Weights of a small image diffusion model.
Model: 5.69M parameters, width 192.
Training: soap at rate 0.0027, 19300 steps.
Data: 42238 training examples, 58.5 epochs.
Rows from block 8 of a small image diffusion model, named by matrix and row number. Rows with one number belong to one neuron. Each number is 128 + 24 x the weight over its row's rms, rounded and kept within 0 to 255. All counts start at 0. Numbers have three digits each.
After each neuron's rows are labels from the 100 images, of 14976 (inputs lightly noised), where the neuron reaches its largest size: "top examples" is what is common among them; "patch colour" is the nearest of a few named colours to the mean colour under the peak. Only what is clearly more common there than usual is listed. The data: capsule endoscopy frames (Kvasir-Capsule).
# gate: MLP gate (model.blocks.8.mlp.gate.weight, 384x192), inputs 0-63
# fc1: MLP up (model.blocks.8.mlp.fc1.weight, 384x192), inputs 0-63
# fc2: MLP down (model.blocks.8.mlp.fc2.weight, 192x384, transposed), outputs 0-63

gate.213:134124098148131131105130110109103154153162059122142166142133104135091188147130153159095130143180142158112125146165152151126143145122114122096136112144091147116132086112153146114094160149121141
fc1.213:125122097136143145103151075122082135140148081100128174132103105112102170130110149150071123116147128153125129148175153138095134134138137105108121117142106133183123101112137130119114124107108130
fc2.213:090085068157167125160117141146087152139140135177129111130102114097146122151122152110128128130163142091148089143123135105149140126115141121081145112129141150120174155119119166114113172092124151
top examples: finding: ileocecal valve
patch colour: pink; black

gate.174:146144099170130136120112090109116167141149070133143147122114093135100168155106139131119124149189144154115131120185124156132141134114114147095126105138086143141113102105161146122096129165117136
fc1.174:139139100126138144097132085132097130118168087138109157123083078099119175153109155088088112151131139156137132135160126160128135142145145110125126127147100135160119102116134145151102114099108110
fc2.174:126142066138152110123107133122144111140146149182106075168100139112127091163103144091126138138147107093158139124113118135165136105132144138121146119089137120089150164122127151085117143065117147
top examples: finding: ileocecal valve
patch colour: pink

gate.200:111115106154135160143104095124091131130146118114100141146107088115121172092150128122099114152142155122119105164141088137148132157141148133081091095144118151172138107141112143122103118122095146
fc1.200:119122117149124147084130142129115161129125075113131125147133139158131121175110139114114126123125122159128108119148163119137145127106094143178123095139140086132085110111148125152095147108135120
fc2.200:120123094144167147116136144126097126186129134144106102152126117129134127130093121127126111121147155106089114090142144112128146115158104115085155140094132144131146133111126177121108154076100156
top examples: finding: blood fresh
patch colour: orange

gate.79:132139136153133157135147108146129161134136082106174145128123108132095165177134146148089130131187122176097120136158113126132131124101126115099145114138098129149102089096142131123073144138120115
fc1.79:131112156142120095145120160132159071120086172142121099138143145152169111098125089159184120122134111104110112120101109115127150108135088164141146140093135128128143152163116160146166106142149153
fc2.79:154135154107123089112106091097122141149108085091109130089144139127142150107085125166138119109130152105094135110125132132115112124084091137115175124119152171110127127145152163140133134161128100
top examples: finding: ileocecal valve
patch colour: pink

gate.319:116146154140138135175143131106148144121094151142091150117165174130177130120116159091145099094095083096102120123146119132143083145141077160119164137131160162114157123129164091152118104145145128
fc1.319:121155125142122145154106127132145141076108115120107131113152104129121158105144187132103118140131110124133140161153090101134166129136126111139133142132104141125111107114072103154085108129169049
fc2.319:137133104107187129115135121132139064179172152170121083142097167129165089148072137113130140108147138135141143161133153103102137102144090149140107148127165128118167125176129142131137143122168133
top examples: finding: ileocecal valve
patch colour: grey

gate.327:122161138131134122161118100131158130178119129099134131147125151168109175158137139190112099146180110162091139125159086153122138124109127154116129132113070101124114099109129112102125109138143086
fc1.327:142163083092130112091127093112117129129178117118139144143138107128093156159131149083071132146135144134148125154147124136111099112135170117109115101160137122137131115082135123120104103119152109
fc2.327:128156103118146098123123120108133128123163154128122088201117141115104082165125166081127124153135124096171147132110117147184146121139131157114114111084154106090179155119110138095093162092134156
top examples: finding: ileocecal valve
patch colour: pink

gate.321:103122079159145156128122112132128165145142073167146125112103129125120142158110131129101138128176170157131109122127135159157150141129126103111125075106102144143116114118140165123064158159104152
fc1.321:152134169096113096156110152121147090128094193097141139110154162136128131096132131172168165138134079105135132121118106121114137103127109130142106145142136114073117134132161116121165113138156072
fc2.321:113128135089102138080131089128135147161117071075124115118160132163136151104121145161094102136122140127097179148121126126123133130126121131154195157151133151092079110147193150084087143143118090
top examples: finding: blood fresh
patch colour: pink

gate.185:138095144099088114159132124119132110110122130086122134075145127107155118128126151165143136114116141117120129157141112068155145141106104158115176145138126163110117129112171093141092139151138145
fc1.185:118131125139142127098121128120114123148158116120134111111123093117142139148101112117154093143108140121090116119142116161104102085115136130131090090080158157129142137126218136123190111114098114
fc2.185:116130121132078131142134126118160164062073124087146165144158136135088158107149115139090127148114123121124124118128111157158155146137164113126165117127112138144074146105121102114077141117111112
top examples: finding: ileocecal valve
patch colour: grey

gate.114:127143146108134113115144130132125111127152163118105121122110087125133149114124150154132105147096076115124143083153123115143088135166086124172154140158114101116162086140180142112115069105128144
fc1.114:140122146149157106082175149136132147127178134121128107125118104134139157114134094154134112159080068096113170118122132141144104086154120142207145158148098092111178108140133170117128097108124139
fc2.114:153130130134123108158127162117174138124109134123128111137162128084109124145129097106130168132159128131164151158126063166132180136172143144149130102130106086171098126110085084122157138124146121
top examples: finding: blood fresh
patch colour: pink

gate.125:138125151158107143116110152058138118133097105120149159095125140143119145122111169054100132113124176115087137160140120103168083126079133084108121122109136128106121159162135163127122140115130133
fc1.125:121112180116098123145149173079144124120066132131152130104152158160100126092095151115107143116111167091098135133134122127151089128100126096123149142112150129091122149156145148151151148138141119
fc2.125:117115161080114101161132135158189121074121130132122156173146155167086127154123157119127126135170101148153129154118135126122164148117145145186144140154111073147096106071152105111148125127159106
top examples: finding: ileocecal valve
patch colour: black

gate.364:141183144140121102148105125143088144131117115091124138114099063137112160125113140175130139128149101155128102157164117127099130130157119135131104128137101114152099113131129160102143117154144088
fc1.364:123154173129109106153146170127170114101108139117147080114132127115148102125137123152164158144130094140125164107116120132132115119108133167168172180139144121099090143120118123137155133149177089
fc2.364:094134124095113097109101149089154148114104085123103121149131140118091120098092138146109156132092119102135139131092114144139129107106160136138158144134130141104088143142103115119093100105148096
top examples: finding: foreign body
patch colour: white; pink

gate.372:110135125122088139154153135107176142130126130136154105131125120144128125113126129131138126120096125131116123102136135156102131130112146141140195114128109121097153162129151180151116118129133070
fc1.372:132155161066121068133126150134123143097126173133127093112113106121143092125085138082167141169120101139126124140122089131134131111130141171168104110184136098151132080120121137109175141101157145
fc2.372:140088095114115110102093135064101169108135116135112128128132123130121125135139142092139149145117148097169118126099138117132161131132126079097078072090160139118157170122134108134122106109129165
top examples: finding: ileocecal valve
patch colour: grey

gate.287:132142170130074127147135173087119138088070162121131141089168138125146161114148169093141124126082134136136114098126128087158156159153090151129165115110140128102163127125168119135113081133147143
fc1.287:108108141132108104142142110129146123138123180106105121115083132134086095143113120122147127106100080090128133132113184168122141116146151147151104095123151149128118132137138109123119106101132126
fc2.287:143140119151085155106134135133118146098079121096128150103191130104148154123150131121094118153111138090138121083135096135153132186129147119102164120166142141116108150090133114118127131127125148
top examples: finding: ileocecal valve
patch colour: grey

gate.199:136129186124111116212165115116174150153077154115128126093079140123139146091140147107111174085142094106110143138128132167103093117117136116150157162081152100113133158129171119148116160134128101
fc1.199:115106144115126155192165118158117118163107145101155116086105145116117145091145154086097166077142128133092122107115134151149115129134145144155153142094173124100116163148164159138085177150127122
fc2.199:101110101146124148146104145112171144097081128133115179114142151141125129108097120128127116135149100112166170126144120128133107153122166099124152161193129124135124143079158133134161137117134094
top examples: finding: pylorus
patch colour: grey

gate.202:112114094167135141129148114162107145146127103148124140109069096152139176132118144109108141127151153168101118115155165127145149149136106128120129108124081139168111091130138141125096143137077175
fc1.202:133121074158148140107120094116125150133180072141117133128110093125122127175136136107096109137128134145145122118161126147123143123106137105085127100138094109160123104124135119122085120123097125
fc2.202:124103092158188097153092133134109147136124132166112098142111127083140116131100144107145114111163117066129106108112155132164144119110127107092108121126145148092144173118128146135116133084109155
top examples: finding: pylorus
patch colour: grey; pink

gate.244:137161147080110132120133125123150121144102158091165133116116125145117143082155139148149135177098124106129134117164130122070115120113099096131123156144115106089124113129137105114177137132151121
fc1.244:134098107169113136123123149125107126115170078147133140110134123135148115165106120127137134076146153170116143155121125110179141123141117135094160099131136143170136132127106134140083109104109126
fc2.244:121135174100140130098148127121182132152121143091130103143171162158113111092111106128093122117069148117098141113129121125080094074109118122159132175150165174094185159142126160104114100144154123
top examples: finding: foreign body
patch colour: yellow; orange

gate.20:144126149151090124147141141156158117163132085084126159097120151154118170136121129132131140130132129082136136095119127159118154110105139129179115160116123159108112151148150133123105157122146092
fc1.20:121133106117152119074112096087106170085140134135104134138142077142090108138146144160148115123124125171120097141163117112099113161131128107094125091123116118157122091094099126137181101110113154
fc2.20:134139123119132124124115140120109134085174114076137085135150146110131134179125126138123118141109131105108108103132128106120138126111098132145105110084149136131169083164157160088082118152133136
top examples: finding: foreign body
patch colour: pink

gate.235:109123104159117144108146084130124133136124071129127150117080104125136151148097085145129127126141136169101109134165142152126136144126125117129103100151081128177108094104141113144092118153079145
fc1.235:129130193108110131153144161153153115119097158120160085131162160124108098112134114167161137128134109109118146106093131123144114133116107150125155152109143129084133145130127118140173141143175133
fc2.235:129153147096115084091121127088150124112120124116137150150149144136133134122110139144177113141104149130111135114135137150100100124064097139126167133138168136129144125124130144159154146165149121
top examples: finding: ileocecal valve
patch colour: pink