A small image diffusion model, trained from scratch.
Model: arch uvit, norm layernorm, layers 14.
Training: soap at rate 0.0027, 19300 steps, batches of 128.
Rows from block 11 of a small image diffusion model, named by matrix and row number. Rows with one number belong to one neuron. Each number is 128 + 24 x the weight over its row's rms, rounded and kept within 0 to 255. All counts start at 0. Numbers have three digits each.
After each neuron's rows are labels from the 100 images, of 14976 (inputs lightly noised), where the neuron reaches its largest size: "responds to" is what is common among them. Only what is clearly more common there than usual is listed. The data: capsule endoscopy frames (Kvasir-Capsule).
# gate: MLP gate (model.blocks.11.mlp.gate.weight, 384x192), inputs 96-127
# fc1: MLP up (model.blocks.11.mlp.fc1.weight, 384x192), inputs 96-127
# fc2: MLP down (model.blocks.11.mlp.fc2.weight, 192x384, transposed), outputs 96-127

gate.307:135138097129128144122153149142136128119176170138163158109145174118121119147116125108114136124113
fc1.307:077133141165129101142085115099136122157087104120116071156104085131108138106152139159165105122158
fc2.307:107155132121138159124162118136161122129105118114128120136121105134127095093163146138151131159077
responds to: finding: blood fresh

gate.259:138121109147132118170133125164162105100112153100168108116118115089093153112130126148134128147093
fc1.259:150143128124129085135154134158169110128138174126099126112141135114086129115105123111148125161086
fc2.259:104127154131108204124108140132156135087145139138095124100120119122094098123152144129124138124088
responds to: finding: ileocecal valve

gate.241:097126112080148102123146069154131100121110089147137166100145107112128123142144137134135138138117
fc1.241:089115091075149136077145100151104092132151103140135174107146134112117122146147145168149127123131
fc2.241:111173106108147191094163101178122074099151165132128116145139136109129115142170111135114127130131
responds to: finding: pylorus

gate.58:143113142107096142100098136101128169095129168119112138106135125142142131124100076154129155135151
fc1.58:132160116137119107177158119149138120121128098126149087128138122125103129080179194114120109097140
fc2.58:126128182128150169132129145110135107116158156098129129102103145120117067143117125110137131121052
responds to: finding: blood fresh

gate.209:136129137106160123130132104103087106125131152121125119132121126123139120125097122119101077140158
fc1.209:139131116122140121151131134094078112134127152123144132137123144121165134163140112116142075148162
fc2.209:131100172105126156115139129102168156138113148143148129112134108157093097097110113114121176140127
responds to: finding: pylorus

gate.157:151143144115122114154087109119107127118156135100156176174138123117134147146149091093102116123154
fc1.157:139110062179145102142191171113139143097092092116155136107148117119135128131148175137108124134118
fc2.157:131099142120136152117142147135164104077182165123090094137123111100085088157117121120130153136099
responds to: finding: ileocecal valve

gate.33:091137133130150097141129095069154109147104129147125154115133112123145113146146123112123094141124
fc1.33:116127135127092148105161164088137125156146141147114097153074124139147097130116126124154128115099
fc2.33:128119139155126170150122123116167155071162159146103105101113092114105132101122144134142122078091
responds to: finding: pylorus

gate.256:116095133125124157117145112140138142111117119143133116140137158149128132127128141127107139117096
fc1.256:138134127132135122129117135142152127110132148118124136127111122118116144137152084113125067140145
fc2.256:125100109163101124115193115109159097091174151098157113116135136101109114143130127146096121147106
responds to: finding: pylorus