{"image_size": 64, "horizontal_flip": true, "objective": "epsilon", "norm": "layernorm", "norm_position": "pre", "fused_qkv": false, "layers": 14, "init": "trunc_normal_002", "beta2": 0.999, "beta1": 0.9, "gradient_centralization": true}
Rows from block 4 of a small image diffusion model, named by matrix and row number. Rows with one number belong to one neuron. Each number is 500 + 40 x the weight over its row's rms, rounded and kept within 0 to 999. All counts start at 0. Numbers have three digits each.
Before each neuron's rows are labels from the 100 images, of 14976 (inputs lightly noised), where the neuron reaches its largest size: "peak at" is the part of the image that holds the peak; "strongest on" is what is common among them. Only what is clearly more common there than usual is listed. The data: capsule endoscopy frames (Kvasir-Capsule).
# gate: MLP gate (model.blocks.4.mlp.gate.weight, 384x192), inputs 128-191
# fc1: MLP up (model.blocks.4.mlp.fc1.weight, 384x192), inputs 128-191
# fc2: MLP down (model.blocks.4.mlp.fc2.weight, 192x384, transposed), outputs 128-191

peak at: bottom right
strongest on: finding: ileocecal valve; finding: blood fresh
gate.103:512487429515519503503454452575560457458477472425484469538532500505612456510455503554450452524481484467536535489501513513541443475595572458524580530485506492505519486486450523543475534581483519
fc1.103:577447447541571471493570487611535471526528489469462489488513465493548511510466537504498615446447440486453515518568516514491489549465520493531509512488500499500548524475451506510552546574457526
fc2.103:529363466513473534552494480486544520414502422467547508480517466624473515549489478490439549400553523530525407420473484504456491481505464454442484498477427543497489541492500532473500444511532543

peak at: top left
strongest on: finding: ileocecal valve
gate.205:457534479476479454467472536504482506545508469501505495542484463580460479518486467520460626468510505432538458575468542433444428469481499492515500564492486480512481460544506513510477516482471464
fc1.205:434458525436463468545550536476469517591501532541490484534485479464457484472590440514476557480513458428458537511490468443499519540519494437494520470478502463504524502490519464386533488417542471
fc2.205:544467473503480454528525491469535486463512502483529530532485536467454523462515506449450533482545531487536509475541524535538485456551499479475483552494460500541473557500526624414524534531551500

peak at: centre; bottom centre
strongest on: finding: blood fresh
gate.96:486470548508525513512543438471500516569472465481513566448540482521438480573504456549465516450526586514579467430500557487469512507523541506492501399501462465482545524562496501483501492436419517
fc1.96:534588536562468518469481568505567547541469458532529492462534518574551463531498539491461474484476469506485522542475537549510502539490521534403459466476447465489457508428460449516513478489531497
fc2.96:557499529533514525520511493497454490584467525483491473473507466554476442507524507506455433425423530537508452492448535507529538499546524517417477433502419490565489493468452426493479510447595504

peak at: bottom left
strongest on: finding: foreign body
gate.18:531556514492542524441434520505479471493511465452528580517488531475506553545543456492483490480477451509532527438493553542483455530572473450460561551525452555571508524547565462453442552534509411
fc1.18:596527495529542572471491508506475475490499489498460560527484488480588587539494476465479499498503444473439566454477514526468491467469490469491593511508483503457524483495572534434466499498536434
fc2.18:515488496500436409517557492429478475462532466509482513513471515542511452443567604567428507586487450448467460489574491530478496500503451569462523555460490452484523500496504559526537397487573548

peak at: top left
strongest on: finding: pylorus
gate.139:400499442451452526406505480527451444539547536516448555427514476492517554424500486492518439516507548528508497419527506481468535431562563507527547481487562517484402484504522499529465453455514588
fc1.139:477538538541424559429439524483479543542451476466514479494532499494550429578529453476512466514480488545500505499464484545458486448558511507503505446498558543523486459441522496471516553446469501
fc2.139:460491485490441507509571568579529415528461515532435494482514508458428471410476485577537523499570503483480439504496506500507453519516471456523512485477420514517521535464423515495434459529508474

peak at: bottom right
strongest on: finding: ileocecal valve
gate.133:464472521497436519500455495505477553435501549480481566512556560477508414579541511497516451438501482537488533484531520483473506503514585600554503474508508478531522553493559481482548489509516526
fc1.133:408481435469554410415550521482527488524487490465492547560497427541523516479503482536523466515462479437494517497513432454559502489511482437528443483474493530586430507504520554537504540543501495
fc2.133:540443457514456486495510548477482502459523508485465579513525538500475588507502536549462537454488504468486503549512494517467465521451527509424545555406448396533574531481506433531529444473527500

peak at: centre
strongest on: finding: pylorus
gate.97:511513466431601540507466506576542477519488571500535620505529446477589455509433511429485517529493471459520561445437511525519499496532456428532450532491491502521548525460542445491412574538492479
fc1.97:493462492534455458448490509437487514519555403525444489568479547497506483538570480513466463559513572549423550538572455420534537516467489538517531389498529524532452553477480512522502442476562512
fc2.97:490487473494483539492564542532503455472464505594458510508541505517533533465518487542519517390509460529467510530546526543490495506518509518472504580491475517507517507492561516518619559534468469

peak at: top left
strongest on: finding: ileocecal valve
gate.366:512470490519458499528517542567505502505545449456556504487563506475530506535522464445471515409410515484535513517480554454507516460511470460493509481535520502538538519475491483456486435581473476
fc1.366:535516514434553426485497486486463516521435526498531508555445454542533498479484444443528525478427499458515511529524471544453529496495481441522439425534516467495407398533484503557511538587451517
fc2.366:557542474532527435495508508487531535546489475492494517498457508529448464503506481458586484548507556474530483525428488505444464565526450484575471441503466484458487539417472498523577517464481571

peak at: top right
strongest on: finding: ileocecal valve
gate.143:487544418516483535444541508534521511506506507549506472511480511521535517554523489485498540478524422481426533566505545463573459602491503530515531551545449478509486528552541490512536480521469516
fc1.143:460457551486489515535547561547482471492469589462487511501562502447423440413488525511468430511505521541662485435571473502514476493527498447497516462503591528544499541487465432445482432513489584
fc2.143:535469493472552562437474461452484525541516528448476513498490505533473506407477472522496464434516567519504480476540437491528540468469555604540525460499452476484528457472502509458513543536518478

peak at: bottom right
strongest on: finding: ileocecal valve
gate.157:462535498501614509477453437498540461476456462519531515640563498516500407498499448465454519549466478441565475521443475487530518566472471441556547440537469506498502488458530497473510555568497498
fc1.157:542525467624562526495517563519462521469450490529529501574485472514524520506507479471539445445454459514473549432507477521564494535486578547505477557456462512485567519616530489462497471534529564
fc2.157:502477551507484443474471509462425494543520470426441486513502439495517518587541547496531523443547563445530489578497505561567485515504491455490543444503417454524514515534495515466489589495503516

peak at: centre
strongest on: finding: ileocecal valve
gate.355:511457491483490463486429425550533484541461570416527494462476585506532418501503536489571532497542466497453518513480477525484457443526490437534572444512525449489534537480471529537556538443520495
fc1.355:496526493435495564508541586550590465532508520491490598434430531479408493388447511493549599508575481478480480470467479473537510527523533513554552460494536498537537551518468531555456481510491591
fc2.355:579495493494448544533530536448522482509514495453442505495495432475520495519455488501435510461450524431459447438506497500461545456487393459545508505557383468463514537470467492484480576505541469

peak at: top right
strongest on: finding: ileocecal valve; finding: reduced mucosal view
gate.21:516583491475539489486463518464500457468552453487429534449545574470431564470497570481478514499524459495404497471517493560430511485489490506545485465532520487500557456540496580524481500453573503
fc1.21:498610482516500444541422510534466545453516537500532503521481481476512432537454544484449465516496443505487540530484491482418463511451476487519447495484378524505500460573495540541516456505470461
fc2.21:482459538456503525473537532519491541513532502526451554500451501476428547443469454566493507504512465525499492538521491548489507510467540535434496523451420518454483531518515547531506578512525505

peak at: middle left
strongest on: finding: ileocecal valve
gate.222:546551527480498467509449481410524427511484495541481450504531573549465522479490520451472485607540425511424517450517498480500497474552537496492467520476535548538509530467601506546384487462511469
fc1.222:553497579474611478486502453467520423548473545530506486459525477552485537423529510516523528581479386501467472461482466494496518446565571515539522556518497568479512531535518541533432478508538473
fc2.222:488497475469556503470520513497524522483550517459548489514520575492451449465506540456450452441469483545476460473537531545462479502438498503545417536483506464502469480429521525453431431495570476

peak at: bottom left
strongest on: finding: pylorus
gate.286:499478491442581545508537509513509459476519491491528555502442514491484442510528531498524454562467429534416455437454537536552486540522424549479544494424545515465470511460481453475521455543475570
fc1.286:427493483523526537444516462528516474517472477538552516533508458522437424550474569473508507542528467515382506498475491586555569575460455537457528522468564539480450468523483469451497464527427473
fc2.286:485494469520539450485471508494486531457468478458461509507546462451520577448496502495419561549568473517533512512490491502468480424551500450491524512406519562532527617466482533512523478447528496

peak at: top centre
strongest on: finding: ileocecal valve
gate.48:492480499540578507492530505527431452564505504535467429531496482491526537544520434473437484410529518463573573553512562430472532421481491529571524482560438505461527501461434455513538534511480488
fc1.48:520563447539417465500470470445518525475475497451491559476508491504458449511451559498578495556462496502528486437518433541502452589503465480435406466468533483588499497549517494516512507501520482
fc2.48:559526473536437458504489501488520465519484380468497461488460439510465526489528464560475434490471524459452477496508429560491536483512437442541458465499500492536456486522424428520509517462473466

peak at: top left
strongest on: finding: ileocecal valve
gate.342:536499514462472513517454527586523535469523468471477516533546532467505493483504522497515513421522438449455442616489496442573425485472529405427605520558453486542559509416453545538519512451454610
fc1.342:486462509504576476477522492442503463577511528510539528429442441517536564427463517497486475572486524557505498367459516547443532520546488578535417478475557482475459564600522438507483484532578441
fc2.342:502541547438441507528537504550542490470498471454555525560453461486510544502484497458509519369581498425492494452503468520502488465473484505506546521580481479559528466488496596506475418505445464

peak at: top left
strongest on: finding: reduced mucosal view
gate.206:438439480515516470527536440498536429509541530499464469499537589486522581499520506449473512441603498486534483452490479487530566457509495496537509416488556437442535566550460462534480473517544512
fc1.206:446439478441518464536430458522486559491429530503475576504431542498582472517609406475426573530492512470462466459519468523496482477480550459488510415483515520498491517542446560420547516514492484
fc2.206:597488481433465534527533503483531492469485558448485468435550494501450456537477497496542476531472517566542501564499517507542424585514519475570489540506461558503543503449496527547485506463513599